Weights of a small rotation predictor: activation relu, widths [64, 96, 144].
Rows from block 5, named by matrix and row number. Each number is 128 + 24 x the weight over its row's rms, rounded and kept within 0 to 255. All counts start at 0. Numbers have three digits each.
# conv: 3x3 conv (model.blocks.5.conv.weight, 96x96x3x3), inputs 60-79, a 3x3 kernel for each
conv.30:096082120151157126109107114114120122090098117139121168135145135093111133115129128064098159076151152109113146098112115128144160096123133123137134120135144135143140127126134126125127113134114153149140143154151144122141111123113075120138125115129113098112115113159093103123126118085157179109159160111116128114140117125150171151148117134152117139153169139098103138094111146126114118127155159102123137105136121110113112145098147099118156165165163103122127077122094093143172113120128071128110115126123139086074121104120128128128128128128127127127
conv.31:112152153127190112170139146145142116081130180131082130130126158114105118148125116129158117156088100120149114106106136122127157131112096159153123116129134103126141150123134143123132122141136154118131131148133135133120176117172116083166169152106121134139104133154128093107129083161113128103183132079144102096107157164074154164107128083119088067067130155171186148130121152151128176144069131099125117095103067114146151130152133132091137153172144144131149102142147126176163121138137108125163153115144114101089128100087128128128128128128128128128
conv.32:098155134155137120115102137147139167144123155140100122123141140139131118158121131152120131111139136085156106149141189123115123122107133124115115130110128105132102140106134128131140109113135135168136130147120120161171143074156170143067072097156151138170134112143174109163075198094107166093134124166128123140126113148136116141137129120087128129160119112140135139150109156147097120095111114090185102096149172165126155160099170177124159109103114103125120134150070160109143105094167192126120126107134129129117150142112128128128128128128128128128
conv.33:114092133125160111101071107129116081126060138123152148126129123127141120098107079110113109100120140165100124101112104143086076110078079112117103098126102115122119118125122141128134115118130134121105151152116125107081125131092140103099164187135094133118146059129100079095117146157091158197125181090155117074149142108124130164138156145130142108121167160158105109165123139138079151143143118175129103166154171116131165165140115129093081125111116135116133097075141109094155132123102118088113141125109157152071156138045128128128128129128129128128
conv.34:138124153140137142115163138144104061125199190118071166139148166118113130130126132105152170149146111147160121130136120114151200109125144128133129158137139145156165123138136140125125141138112129120141099105125130116138176194100133138198156127154157125116135153193115078124150070125141105077119147092134138141143160109070154153160117214149047137128157141159161119114142133098117131092093150148114134081129089135146129138132146167134156154158151165155157124174124119120105094101093129140135140165175140109154139088125128128128128128128128128128
conv.35:126140074147082172159148122120169164133121106106162144115114099112110124146114186119142133111108074122110133114134125074099118138144155134118144126143139111127134126126138130139137134129122124125103108113140135151186116075090147117093109116164098137105098100116137147171125160113106117104149162143123120128137124156128142141177150138163119143133087139127113108089106125119117150120069081154167090175119127103095101111118150113102141098101148114109121148165163106109154122126165116082125109068043106094084150129142128128128128128128128128128
conv.36:113157106159136134117127136163158199110094126096123098127128116137118108157113125180106161120124127083108099170137157110072097128094118111103147132100158122128099157117135128117128114112123123141117114110113122120127136050147151156057108093147177137155096081107155108159069206113096181116122140176154112125135115091131123113113151070120149166187167139117120145112126162143117133101093109071174119103119142138125120147088166165126148142116154109134159128136109112122131088104170193135102134090105127107099155124128128128128128128128128128128
conv.37:108148156111114145127129154137123083130132088111182138095108132103152199107143162119156141111135077108122108100122122089114157094133181143104108141128109172102130116108088123130123153109127120153165152153181153148155109115079129115141107096155114112098104137157099163170103138126146107126163128100161118167182143143182154110140139114132081133161068081116105107146160121162206134127163167115131135149115101124125118099136169100149156129149131148136081123136068123120144128160160087137124144100087143112136117123165128129128129129129129128129
conv.38:090141165131111095088089140120130083163145138129104142126156174154141166150118134163115107137103133137127165097128118116128141090108104136153142119157134122148123128129135126133134122125130117108124121124128111111109112110112087085076130119104102139135151149155143115115193086137160112108170112119127118168104102153093112098134108172130048133111112147136156134145115127156103144119093112144109087182136108107139140141127127127104130148150133180148138135129163119128112129146119126134114161167197161171156171164134128128128128128128128128128
conv.39:132152183150115094135128163116118096184141139129127164136159179169141178147104135164113107121101109150138159124158142127128147119140141140151146116162135124150122124131132123135126117121118123114128119126135114110111127123110089097096158136119111146144160155170152146139174063126128096123132115131133107183113091149098105091121109163121046148114117151135154140130118140145098157111104111129094064210134115132154142160145146147104162145145145178154140130147165151151124148163140128116110140146188154164165176160150128128128128128128128128128
conv.40:137132134141077157116126146141159129149140127113128138135168190167146150154140154155089128094171121143164148139170168114154143148123118136163142114151127134146120134131124129137128136125132120118125112119137111095113118121114075089085131137135128154154130156139150132127189097096164099151156125193075117160064114153094099124146138171142080128126115151120128140114104100132099135105104051125105054196128126118152174127149126136127134125135114155142105149129148149163178151175148165142126160154171140150161155167154128128129129129128129128128
conv.41:166152131145150154085093129077096074149147141165162137136144144137124126152158168132120109127116143157154158112102111157174167128149140117121127124130110130146121120142140140141131133137132130124107133130136121104106136097099145130125145150129101091100147142145113121118121084147153125147134081122136105114128150148152170130150132139119077121169144146096106124105129144095141107121123122139130139118098102133133136130127125137140143133156135123137147143145151104138147130130108156172172118111115136104115110109148128128128128128127128128127
conv.42:142150129143143137146151152132130124109108103152118121141142145142145146114127129091150107110144145127140121150168153134141121157162134117106112110114105110117112138139125127139124125134125165136145120113136106124124144124137128114106115125116128143132106097101126128119067099162106110130093089137087156118110121132139105106128106128137126140110106147132138131101123117127146128150127179107097131101123137140166150143159144123138129129120111158142118138138128142176146153201157138166133093150110075130097043116100128128128128128128128128128
conv.43:116149190114126123105103133109130077153135073108155163089115160099160208115135156134158130136104100147162139110149139083102168095129190134118138128118126170117130122103105142132126152108128111147141133139150154166145129099094128112132092082120109126101117146157121161172127122117134122098155153084155067156159119137150145080156149138163088150152096155093120056119160084133172109066112137092105100138077066116146119089151159115138146138169130170153126143155139124133154110173161097099115157087150154126170152154173128128128129128128128128128
conv.44:121131164162178153151120115115109069104107109131128129147131137128129122112117092161185116175157126185141112135155128189124099110083093141123093126124115145126133124123120129124128128120128146131139136131136109100098129140105156124096152140121128144121156117107107117104143059181114117190136171117116124113114095131116102145133125144130069120091106139156160137161160161154167197156098090143116103082123165136153141143142106109135107116124106123098136132121162125118131108100101078112136131138142120156104146160087128128128128128128128128128
conv.45:170092109141103132152118126076082105139103144167100145128122113168138130162126122150134090132163125144146127114132135157151105162134069100140144132150139128163139131133126137149132145152143120139095114125117117115124126121135119158114137176148096103121138134133173135112176076086175107116155087153107133140129157146135126119126105108120114117114131152090108127154142131185131183186183131177161154154144161122125108145140123156140120128104158137153185139141208138159115177155126162137109110108098122147171128172164128128128128128128128128128
conv.46:130098163154096121168176131127128079144159089156165106172129106146148118132138122117150156151142155143118129121116116158154116148146132135120127137099128147123155116143126132134125146137133127144147130127120157122127139198092125142180155129157127120122153169106135172121141121136127126145137116144097104138125097110130120067133116151140129110122152098127137122153151112169151118186167152113116189121093142141122135130165105137175138142149122161145108164143099153132158190140135125163176159140132148140183142138164128128129128128129127128129
conv.47:127158102123105145106086120144150210088086109116127120125113089128115124139090145163129135128109097117105081147122129116080117139130142130124162136117157114135102136121126108131125126119132109128121115100118137131140133070140130150047170135166138131140095107131154139170113183075165106126126098169124099156111127123126115115112139054147159181183148147077126159097137166166120145102102112067150111169139142100095105150109184156139151126142194098126155111129107106115139101117188176098085122104106116115111142153137128128128128128128128128128
conv.48:133115147124059064097110099138149134129103175143146105110121126079093138106124126131116105122114121066124167106135150091086101115101112135141129113147118118153145130131110126136121117128121090092144105111121124122099105195148093151174067118108133124161128088131142137118074110123085197127117185154100172118084134129106081133140097157113180089070141147120137138087130117065166117135138075099150088063099072125124161132111143130108122131131114128149067078135118127139074127121082146110057122160128153139118127090109127128128128128128128128128
conv.49:149100116079138188144169113117146115152108114128095125104105122135092125105116125125165116154169114163141140105157125166140153152091086129164137137157117128130141115127132137132131128127127131127128125124150131111111122109137161106127151123105107129104149123152130102097143120139165032202113169158099122144122161133088104151146134141148104122120079160154160132171158151153132137151101098161148102116105147107122147144157149125136095116145135110152133164137159125128130117166113130140121151121154134136127134151083128128128128128128128128128
conv.50:145110108176130127102127177109112130123092131142081107129136155132111136163165172120125134125128129130159116119090124143131147068079108136135137132154119132151119132126132126131133123128127113131129148157145146147170154138114113128122119049101111097125135115126099098134140148131131136059125112116161128146153156116148141116160154163111066138119119103132120161107088142127132149138155152113155148093127126173146149121111139121127153106124130093088121137148115134127130112109115140139135149109101125094072147114149128128128128128128128127128
conv.51:177102140117161171149161108143161112124103093122087119054091121107125147138175151100129124118132076157132136115125083146129151141142127125159125147155121126131134123117104128117118129117134108106095128157168146144115118104115125095126133131143125113117124109162118143116145119168164054143125115093141140132156140124144129136127130095132063089067101155084129131116165133121166099130124114175138106123065132091093124114146139115152089135154124135145090150122110091140148152180121142144131146118135135120142104148157128128128128128128128128128
conv.52:125148148143137109122141156116115097119147107108139122118155140136137144134139128137065111100054084112107143138167129105144115152190135146136132127149131138125123133137133125130128120120128123128141140136131121115106139135119097078093136116095103144113090141135100165127124067200110101172104142158122103148116066129115102082158104170135071157144120181087117106095110101086115133093118185107082126164140086095166115112146116104149127110127122158156101131126095134152108122135125103124084107159140101151153122127169128128128128128128128128128
conv.53:100146160128152187123123152131135125149122130162133143134148141136139138126137138110204099155196120130144129124139144140128136113130130134147103138158089140158094132142145116151133109154122113131163110146150119167149085116131102156108105152154127146144154143152132130130167100184178101180165109145143066110135104122128150166145121145130107143139095126160136133173125122146098106117090120106110116079090164113144141124140128112138119152156117154151138140118143133156142104123124076120118133173142128177123114153114128128128128128128128128128
conv.54:111125170142093092131168109144125053143133073131138124159144121138162128128139133138123137133110108144121105142115122127164141149145151131113120126134125134127143123125130119114116123122130148136135135135124146144148094198113098106168152114127151128107146176109134167134144104147107158092118118109097138123109095124103114071093071148124088035127131071175152093194146104183146118179166176149075167132130118167128111143176108122154142129134081163108095152102110138088110183176116074168178144158109133151128113112144128128128128128128128128128
conv.55:142157180152124106136140166114125117185150134131133155130158177169144179146110133171108108117103110140132153126160148117126141133157149141152145115161140125154121126131134124134127118123122125117129119120128118114111138119120100107107154137126112150153151152158154162142172068132131089130137102138140098182119090152105113094120124168126064164124116165137152137130118127147098152106102119122093068205126125127158146151144140144116162147158138186164143143144169152152114141170150120111117141156192149171170167159153128128128128128128128128128
conv.56:125105102119108085116115112147134123123142075139114096098102087090091108151168159084136131129145121134148102131141129104126108140136123123136138148135130125118131131130128130134123146134130123148145122130106115118155084129125147135118136128135116127113098110077134128138158159099137142107127137135123075115128090098136125146141132142161150147164142108078109083082119074081081053130150125115147137116136155131101092110082103123127123123142117101127107142149109129139095135102119128135094084081091096093082119103139128128128128128128128127128
conv.57:108133074138107093119118123081119141142127140125098173115113128098096130138098125131110121086117124092121121121110150118099117120122140110126119151128123129128129132129135132134138135130137105151139071116121108136167131078167149145101062108142102116139145131133152106136142170123119147085160120122144152162145129137143164130125141125122107127151052130146134119145111107117095094133092148089174106149177171131122123114102122146098118135110112100065095105106098107073108049095092132082092117102068111115062125122089128128128128128128128128128
conv.58:134150109140090093120133097123154130159164145140063089117112111091099116145123143100119129118140137117147133124156153132124125112116119128133137159149113122121122135131129125125127137132127115151160092118117116148186110080089137154107087072112120156124134143124120100121130171092141153045153148128131155130151141139141146172163136121148106148176101093103135112112114095107119077129126101116181137125163128135136120105083113130135127147159123132150098139127097134109079095104094150128099084071081068090065100100092128128128128128128128128128
conv.59:118191201100110147148149140098133099134155090155119117141142121119141145104147144132195101121134112145107108096145147134138121107177124128119138127141111139147116137142136113144132108159124116123144109112141121100096113136097106180138128122131097127127143139131118172132172066200176056186167104146145127143132118113111130109138082160173056177151075143111140126136150125191157138126163112108096161170097143128144129125156102111189137116160125155123143161120128142192135157140110094206149127141100127178096105167132128128128128128128128128128
conv.60:168136115119063094077059057114113160099104162096109160112102110089088121098114105086104123130140116120113131134127133057080108081092102141154119128142126109127131130128126132123123135128122138112142143122127160133114101141142065124131123114135133146146056087137118093115145174101160150130143140146091095104121125095131126123108121162137186137129173123104095138121113148111102142123167138097132144147106137118103133063093127085084106136134175097129117071121155106102143122131148131121122137109119155123098155133103128128128128129128129129128
conv.61:173132111131162207133161131128148119140123093120144108066100122124131147136180172132140108115140083131132136109137091139111155127133148124133117128154125154114148130129120124134122136119127123099081126132154147130111122089096130096115131134173111125101136101166110147129134179132165059198157130126144141111165130137126098110132142107152082128133090179099136117108163110103185082106126104134142077140047162092106124115126151096140119093129115106152089136155118045100121138157122131098136145119140145110114128152152128128128128128128128128128
conv.62:097082116113180069131088139166177132116120137129142120165150154150103104162146118129090104114099180124089114135119126142125123154110136127139114106093152129076157147139131148114128129114134132119088103117101115120102175121162150081132145159104144138142146121112136090116143110150095155151136163099168156123112121114121110113134118113139133098138147149190167142127103098104101149105090126145095102080142150149138106179113115164098144114109117117089125112082139140129123133094106106102149150145131107122077099126062128128128128128128128127128
conv.63:142103125118110162161190141161132132125141105123149115163151130160155117124114108085109141142135113154127098138137138131159125161132111132137127136112140129116113107138129112125141130130121139146138142148138150173147107159153105136166116132118149138127135164102146145113089097119127114144113151163101151088114116091154135166117081127142144111114095107173120132160121100151115111152117158127114150070098123150130131143163108140133124118120091116121073152144100147124145167131124111099143110126130110114155119115131128128129128127128128128128
conv.64:162106135123113111092144138141145168098083165082111113131118149107101101104124124148132120149144163119159150142162181143119108105098111125139153135124118129120131119126118123122116122128125118135138134153161127153155165176209112118144110071117133146162124118106130107130109104109135140125148109131096199115104185143125112156133132141105196052088121086097122140110138150118164154159105117104139127149116086116130169096094134132110134122115095113130101135141121096107140111130120168139133092108144110110108129117127128128128128128128128128128
conv.65:100141153119126113117123140118118097183146129140134157140156174163138162141109131151127111109123134124147169100137132119126138107124118137138150119151132131161120127131134125136130123129125120109130108121137112112114126093111088104092132137119106145148157157154146125125190091142158103143157102145131108169105102142111122102140120170132062160134113159148159131152110113144096128121090113127109074194120113116155149159138132143103137151167128173158141126131155136153112137147120127126107162171195168193171163173140128128128128128128128128128
conv.66:141144143146128099108112153098128121155134110110120139136163171169144175151122136159099126093096119130113146147163144130117109152172147141153152116158135128157116131135131122134129119123123137110118125119128118104110146123109082075064144128124109147137139142130136149126179046158131073145126091135147099167143093138127111078135126192117037165138134195142148136122118119137097135106098127114083070203127120128154114156145125143126139127155148161144127112106145152162125145164135115100098132160174136158147154158145128128128128128128128128128