{
  "image_size": 40,
  "horizontal_flip": true,
  "activation": "relu",
  "stem": "single",
  "downsampling": "stride",
  "init": "kaiming_normal",
  "optimizer": "adamw",
  "beta2": 0.999,
  "grad_clip": 1.0,
  "epochs": 16.4
}
Rows from block 9, named by matrix and row number. Each number is 500 + 25 x the weight over its row's rms, rounded and kept within 0 to 999. All counts start at 0. Numbers have three digits each. After the name is the row's rms in percent of the matrix's.
# conv: 3x3 conv, stride 2 (model.blocks.9.conv.weight, 144x96x3x3), inputs 44-54, a 3x3 kernel for each
conv.43 110:504503503501501501500502502501500500501500501501500500524558531513528534520548556485498493503505493505515493549556487510560499496527526485461456514504476511525478509510529472494515480445510431429478475468484469471481532474469534505493531509461418455444446489456422483443481482508445490480414458483
conv.44 091:501501502502502501500500500500504495499504498498503498562518487505525482515512507513494542494472514526520537551518516519502502490498521485540493472551502474548508459481535465498559484481572481513531502514550493501539466464454449488449489480498513533491536517493541509452447501506507506488491489501
conv.45 085:502501503502502505494495499499505504496500501497502502506546501478498529439522536449501530493500503475494485501508493460496454441540448505456509517450498479453495530484465524505473523506496448511480452499490487522499454526495480509490463525471455478507477488503502483502517510512545544498524506496
conv.46 109:503503503503501500502502502499501498500501502501502500551540514544529529519534521514503467564523500546527496486499479481507472520505497484477478441416455454454452460454514443444457447432462463468466476483475514481458484438418495445430488464431528461503493458477478485456487489522482506531515509511
conv.47 088:500499500501500499501500500498499499498500499497499499512468501516477515489459515499495533497488526503513528547572532554520467494485485518545547478518529473507526511500545507502538482499518495484517474478514498486515463491492464486481448445490537564518517519508524509500511505493496489478505493477
conv.48 084:500499499498499499499499498499500500501499500501500500477513517508518533515510541496492463507478493502486467460515523485505497520518503465510514515523510547519527536488534519525525526545499529522485526524504537501496546515520510554534504540556474401422496452475500463466531551570546561544524535517
conv.49 099:500498498500499498501499498499500502498498502500500501523545469514487468501502495434438468461476507498538548556500481543496490501486486517505484482526488475500478476536499501534515488463496526502479518470444520483476486498452491489488526520518501488546500486536531499516493501522491488513502496494
conv.50 095:499499499499499498499500499498499498500498498500501501494505508477460490534515507548553559452458489487486498456472508428446484498476491414480510478479510490499504419455511470486496491519500483496527507496504521510505474508495512479460506518455509451489480482480500488455461491494488507511505518545
conv.51 089:499497500503500499502501502497499500499500500497499500489522515501522492503539512503506501477517488459489488444546582450514538441497524522572571476540540437488521511510475498483478527480454512492532548525551524493521471461508520451452495428428498521492534525484519507480483465450486471505504502501
conv.52 115:501501501498498498502501502500501498499500497499498496528507479522501487504490493519520534570559541536544524462463466516518539525516556487501507459487500444477476548572542534560545496524510513512513503497506486483496519525552463490537469471499514537494480487498470454484509462492513515509524516515
conv.53 098:500500501499500501498499500501501503500498499501500500494504507446455505477496496501496528520529537524487516524480458525461453493431434482471487526495497513475490538495535519485491484477491477459483516501474488505531516518497504511455488507487506509530532515532536498531473510532488524511501539539
conv.54 076:500501500499499499499499498499501499498500498499502499459516532477520525516568575481491484493453477474491520526543522541526502520525504526528561514523578503506591536520521495530493474520468533527508499512494513515507514525534487508495494462527539600532529565504529565492536451462550508475579545478
conv.55 094:502503502503501501500502503500498496502500499503501501476434496502486506544517543513501513510499507533516502496464473487487472512530523496481470495492440515501442456513446433441411452442434507500542444442492469443505478482478494482481520473456515505499489510490502512482493497501446461489478454486
conv.56 100:500500499499498498501499500497499497498499497499500499520492486513510472534526552487517550497525548482528546446479498473487535432484512484491499482491519470499504509530503533515518517514510528527535528529552547547558457457500467453517495513530457444440483465453485438445528539520564553505569550457
conv.57 118:502502501499499500502502500495498496496497495497497496505521539543523527536519518522527489517497470500488495538518467565564501540551451540524470542507444522481442491539550473486511493447451498498516460444492457459476546526487538523475547527514520483504522480469515465461481499526491484500485477467
conv.58 118:498499497498499497500500500498499501499499501500500500499491490539500488520503475536513487508512479466482495547538534541530516526548548521503521507495532501501530534516530515489488475462458526460479507476456499463479521509540548529567521544534485501481469482468471467432519542546510537503482463466
conv.59 109:500500501501501501501502502499498500498499501497499500495496519498498528488489525489491512499503512505495497495552549545580576582569547551534516551552515558532492557514482492490478518489482429450507474487508454491527551557544557549508542509458488480496479493474482506480499513529520486499504464450
conv.60 101:501502502504504504503501501501503499500504499500503500511479501534480520540525464508462482476483492522510519449482473433431466448435474521515458514517461504516455480524532498547553456566560462515515472511523461501508480444418499486440525482467499511504503487502515485506476510540505514545517540583
conv.61 104:504501502498502501502499502502501500504503501503500500584582514538549492523509479493477474465467473471486507495496512518501476490454441541518500543499495498505506443472458446480473455485491487485483522519509531510488535507493537502540516571549446468460478505491491483507432461511510493505472462483
conv.62 090:499502500500502503500502500503504501501502502501503501521462492560516533530504438439465502446489486496504548525495480514504440521463466448503487469497498494509492485517488441521513478545561555484523415503508423485515527475435509486478520494498472510502506519532527525547508469474493475507508475543
conv.63 100:502498499499496498498498498496496499497497497497497497468470517504513503498469502469461471477467465497495492512522520517538530478528545549522446566552481563546501506495492495507520488469512477529536471515547478500517491474439436423473436464482477468501502492500514497472447537533517509500496522449
conv.64 102:500501497500500498500499499500504503500503502500503499541536497500488461486454472494442464468431451493447437535514512499559502513498524493473524498477533486491531509476472508467498532485510508431437529458476535474469428459503488470526486501541506542511505531523521538536499450470459446472478447456
conv.65 077:498500501500500501498500501496497503497494503494493503484489504470550540501537625507493489510469496451487530538553541550544536516539521516535507473505515469479519545522554504538525457530494534531532488519506514518514512523520483512498494521512539565518517497510501521513486462463530495473540523481
conv.66 099:498499500500499500500501500500502501500501500499501500557519486522535528546525511463472519470448490488468475502571521507557568494527551517531483523556523502549552508512518492511504499516488528537526501514483531532489493510528489540518477493510477541521507483506504484500498469519520539545549546533
conv.67 106:498499498503502504500500501499500499501501501501500501461472493544523522526489511427438461514534553492522540490513516522524524505519543474496472478485505457488504468455506481483485470481484457471451510511503506513509499475477477516489455503477497505476486484452497501447525505513531506489539486483
conv.68 097:500499499500498500498498497498499499498498498498497497514529530516513506510518421480483483516516504483503535476448446546526481546559521481514494520510482558507463539491511521504534480459489540552543511521540479468501524499480522492452472462468484495477483480524467442490498468477532518448483484452
conv.69 081:500500501500499500499498497501499499500499499500499499494511545500517549543542564509502508521494520510523541539553528558545526548543511526527543514521543510505542546536538526536519507518500588556547540532524552543532535531495493511494490514559519518526516479524504487502545488476542495484557525477
conv.70 100:499500499500501502500500500502502502500501501503502499542547566425488464419452442570540472545522474522507485518494472523513482519521531531522508511507470509491453527541530498532524505523516546520485546515468563533476504487533487510525502517510508485496511480496506472509449475491454476496410437465
conv.71 101:501501500500501500500499500500500501500500500500500500507516487522502502530476512510520481486508502536524518478460516486491549523519554468462477503476450529497448482496499565542498596557489480450496522472515506465502528498485511473498518501515517561542520564543494564543484559535496512521518540514
conv.72 125:499500499500500501501502501500500501500499502501499502481490491495497510516506492518521501520505500563565564531547527549539540552545542534508504520514533472489539551506501510481448483465451505487496499509492522512510481463505499484515500486499441475483426451463412433428521514532505508478479484507
conv.73 100:499499499499499499499499498501500501500499498500499499481499509478487471472475502502536526511528532514520523450495520490519554519553535547533482538521483543504472569552516544526486558531497480472469503485489530523522495487520486487502465481465493495485501508477519467487498514414486503457509415455
conv.74 096:500501500501500500501500500501500499499500500498500500490516534500507501508544491491472469445470502490507517522499512489490508501526486492519538494534558525579576486499516494497519472485550482466486467463512482490526540535529560536571561554588555541559551535525540551495512481441518483449495464460
conv.75 114:500500499499499499500500500501500499502500500501501500504495479511527499457485498437429420503496506509475483493496514542524536532530531454456453517466495502461486462501513489515529459506523457473459522531525487494491505486476472478500463510492496471517490485510490470501527519530578560558544561540
conv.76 100:500501501501499499501501501498499498497499499497501500553501513549537532545546495509483443522491463552509487537533508529521496539509495540536533511524519476507505544543529539553517504524498518511507502485491522492478478513480476513495456498501483527506478492494459473472462462491499499526482481476
conv.77 083:501501501499498500498497496499498499499499499500499499492510544501516548544542565508501508521494520510524542539552526558544524547541510524526544512518543511507544545536538526536520510519502587556547539531523550542530533529493492510494490515562518517527515481527504492506549490478543495484560527478
conv.78 097:501499499500501499500499499501501499502502500501500500526456511511500507487472491519554590482484547499496518452478510451454476473455479536483478539490482555534484532534504542547501529543535496510500509528529510541542514484556511500513498499529485531479521527487513518474505555527516521537508559527
conv.79 105:501502501502502501503503501501497500500500501499500500509552535488519498490506506483473517494507528507508522481526513505538526539549506482503476505536502530549517472446476469471430468457459517460474521509487522521529526558550556545554542545566521515503515498487526509538501507475476468479480477478
conv.80 110:499498498499499500500498500503502501502503502502502501495470504474495461482470492516502452533511492526524528530533494536512479526501510520519511487500483474502463482497525500506525508525522530516487529515471537527488515488494483486514487485502503508512505502501490469501469501532464482488482480502
conv.81 103:501501500498498501502500500500500499495495499495497498508571506504492507518502488510479425508505461454493465516501480543522535537514510534513560541549554489521564482499513522534535499471517509503483514507468532529479481472477456500515497529522465485471457478459482488472469480501481469505513518496
conv.82 103:499500500499501502500500499500501502500499498502499498520575520489506527503490480504509468518514477512487475502508487514560539506556529525534464528535468494495489514510532501482524496456458509505540517525528497494508501530474493506466457495474499499540487503508518532465462495531444511483440495484
conv.83 078:501502502500499500499498497501500500501500501501500500502503542502517549541541562507500503518490514507522536540554528559546526545538506522522538506518540502503540541533541519533518491516500588550546534525520546539531533533503490514497485514553523534521516488518503497495541477471543488481562533477
conv.84 117:498499497501502500502503500501501500500501500500501500500496525526532508510524536510501474480487492441436431532526537541540552521525561491514505490495504504516519525487550507461526515470520424456479441461458478436474502520558529526565536541536493464457487471462492483456480469507475518483466489488
conv.85 081:501500500503501501501501501503501500502501500501502500523486537480505529551555541490482475493465483498489494539550525562544522547542511515517534503518543490497542523516527508518505473497478567518528510508500527518508529525500512525490516531518529540523520491518502513489528461475538472480587553484
conv.86 097:501501500496497499500500499496496499497499499500499500527544528530480476536527513536527500519533534537509492486479464458464452464472484533517527513503474503499467478508483459499477438484468526542565472499504457488523480499515445495472458461490516530502485528497476513490532538551478518495485495510
conv.87 094:500503502499499500498496497498502498499503502497502497531546504436479490499529490456488500454500487486509497523482481523506482466499504476529472535543468522553466482471516474469503503437522458494487484496505476489489495508479506484469448466470452496508459484523472478528481471504469496514475485485
conv.88 101:496496496500499499502501500499500502498500503498501502534529480529500497457481459481430433477474446475482445519481457548510523497503520498467477501513461463510457461494492487495534470482519520495462513500456509514451495503458518508511512503502486476498480481499499499500524539522521525550518557516
conv.89 101:496497498502501502503504504501501502504503503503503503508447444506523481434471451490476492504505519494504513558531540543510507511502495521508496507476526466463544495483448484460481497498510460502474443481470481481489479422526482495515469441435512521442506511452499530472504457483483466459471493502
conv.90 098:500499500499498499498499499500499500500498499500499502513527496483525537463451495495534561469502534464447424522493497545509475546518505480473485499499488494488493476478497456528484470513486424451490444470493460446475481510518465503484476499506535531477547517427546539480454433438407432456478488478
conv.91 101:500499499502501500501501501503501501504503503504504504560521456505515503546566502507474401511498454533488476522483493477485461510519478502523567484479521497488509500483506515506515523528522424481502485475512500510496475506488541530491534524515482504494449480504444478530499485537510533530498472542
conv.92 107:501500501502500498502501499499500499498500498497498497521476489482512525485508545515533562515527540529536522461584588471555547464541542545566547520543541493527532556573507538542511513516468490483518486489502494499513471489523464479513454467480526561477530547476536541482520490481486440457498472435
conv.93 099:497497499497499499500498498499500500495499498495499498495488502508489510516484523524536498532526485502501503445480470417429473420459493472484497476504503482525533512454528506474547449472517513516519480492505476464476511505470492503493477497493433482463428508498452497522501523492499534496524521542
conv.94 108:503503503497497497498501500497498499498497499497498499468506498411509502488461476531506515489473428499473482549522520532522501492488508515513496482495482498463486487463504462495482479504443534528522521505501477456442535513516523502479487470490539514495540536478569533510427435458427466488494502483
conv.95 094:502500500499497496500498499499501497503504498505502499499502448548482462531468470470479461502506501502510522422453492461471509439469460520498527526509518513500513519448428543500500513510514451485502494535550502523531476461479524490548545566574476459442509458477466438466490482480480513500503509521
conv.96 093:498496497502500501499502501500496499501496498501500499407469460509521535506508518473444502455453443520534504545547540509527499480494505571555528549543507500491501493516484478510491512498480508497527522510493519505463528502517508465524428505475514487481489503502491515521482496485518515516505532490
conv.97 096:500502500501502504500500500499504500497502501500504501494470433533504537515473474511512471457475451507482502510510499501499501502435475457450487473469467486492456458482467471483492535518537504523527454505494462512521494506489512493426489505451462521515493522532505541559475471519505503543511513524
conv.98 097:502501500499499501500499500500503502500502503499503502500502505479504473491505454475474475456466487429463483535536554531512541529488526494540509483511514447490522493557558496552528477546531498526520486514501502519507476482484451466487401475527495544538505513519503509527540479539544506501534473487
conv.99 101:501498496501498498500500499498493498499493496496493496490492534495529549454488484488513526491522517488499503466493491503479487496489488581566535570553533568524504510493479507507479516516481461507545471513534478505528514487480522480491520477465506512505514517490526524507486481488524486463529499408
conv.100 080:500499500500498500500500499501499498502499498501498499500499542501517549529532553510503502519491512507520528541552527561546528548544511519518529503515537500494538542533542515530517483510493590549544537527521555544534528524498488508494485510539519545521506492515499502490533470466543488477557537476
conv.101 091:498499502502503503495495498497505504494502501492499503475502539452568526462526578456523498457495464437493504491535467524541464533570475499477465514469474503472494514508494492459485490437456493520529458483472465505516498500458534541514514528493473463478479491481492535491470493522466501477464456443
conv.102 096:498498499501499500501499499503501504501502504501501504508526486521479492467506477486462475478470444492478447534487509537447478554499508444491484444508495454518494536513507511521531456499506556529488545516484535507457463507519493528509498514491496475496484472487479465494495473479457466508472502506
conv.103 097:501499502501498497499498498499499500501502502501498502498491511516490485492524467479499509490529520505518516483447478451437506476479495493501519507509531524524542475494457448501482480494502436464492454493520467501532506504490559516518555573543502485507499484526497489520431490467488485452503497479
conv.104 096:500499498497498500500498498500500497496495497494496499503493456492461483496480468499493452490498450480469462531508485505487468514492445488470482475478481491479488449497502516490503472447448530527532510518519515500495496490483486517540467502503437474501477477514523495522514489472484492487467508524
conv.105 121:500500501501499502500501500500498501500498501500498501465485455494481473461511503493479495498473504476451475539524512549511499548506490499530514481523521482502526486476578499482552482501542516507517498498508508503518487527511506511492492501514512506587501480573499481583513478452502446446484461465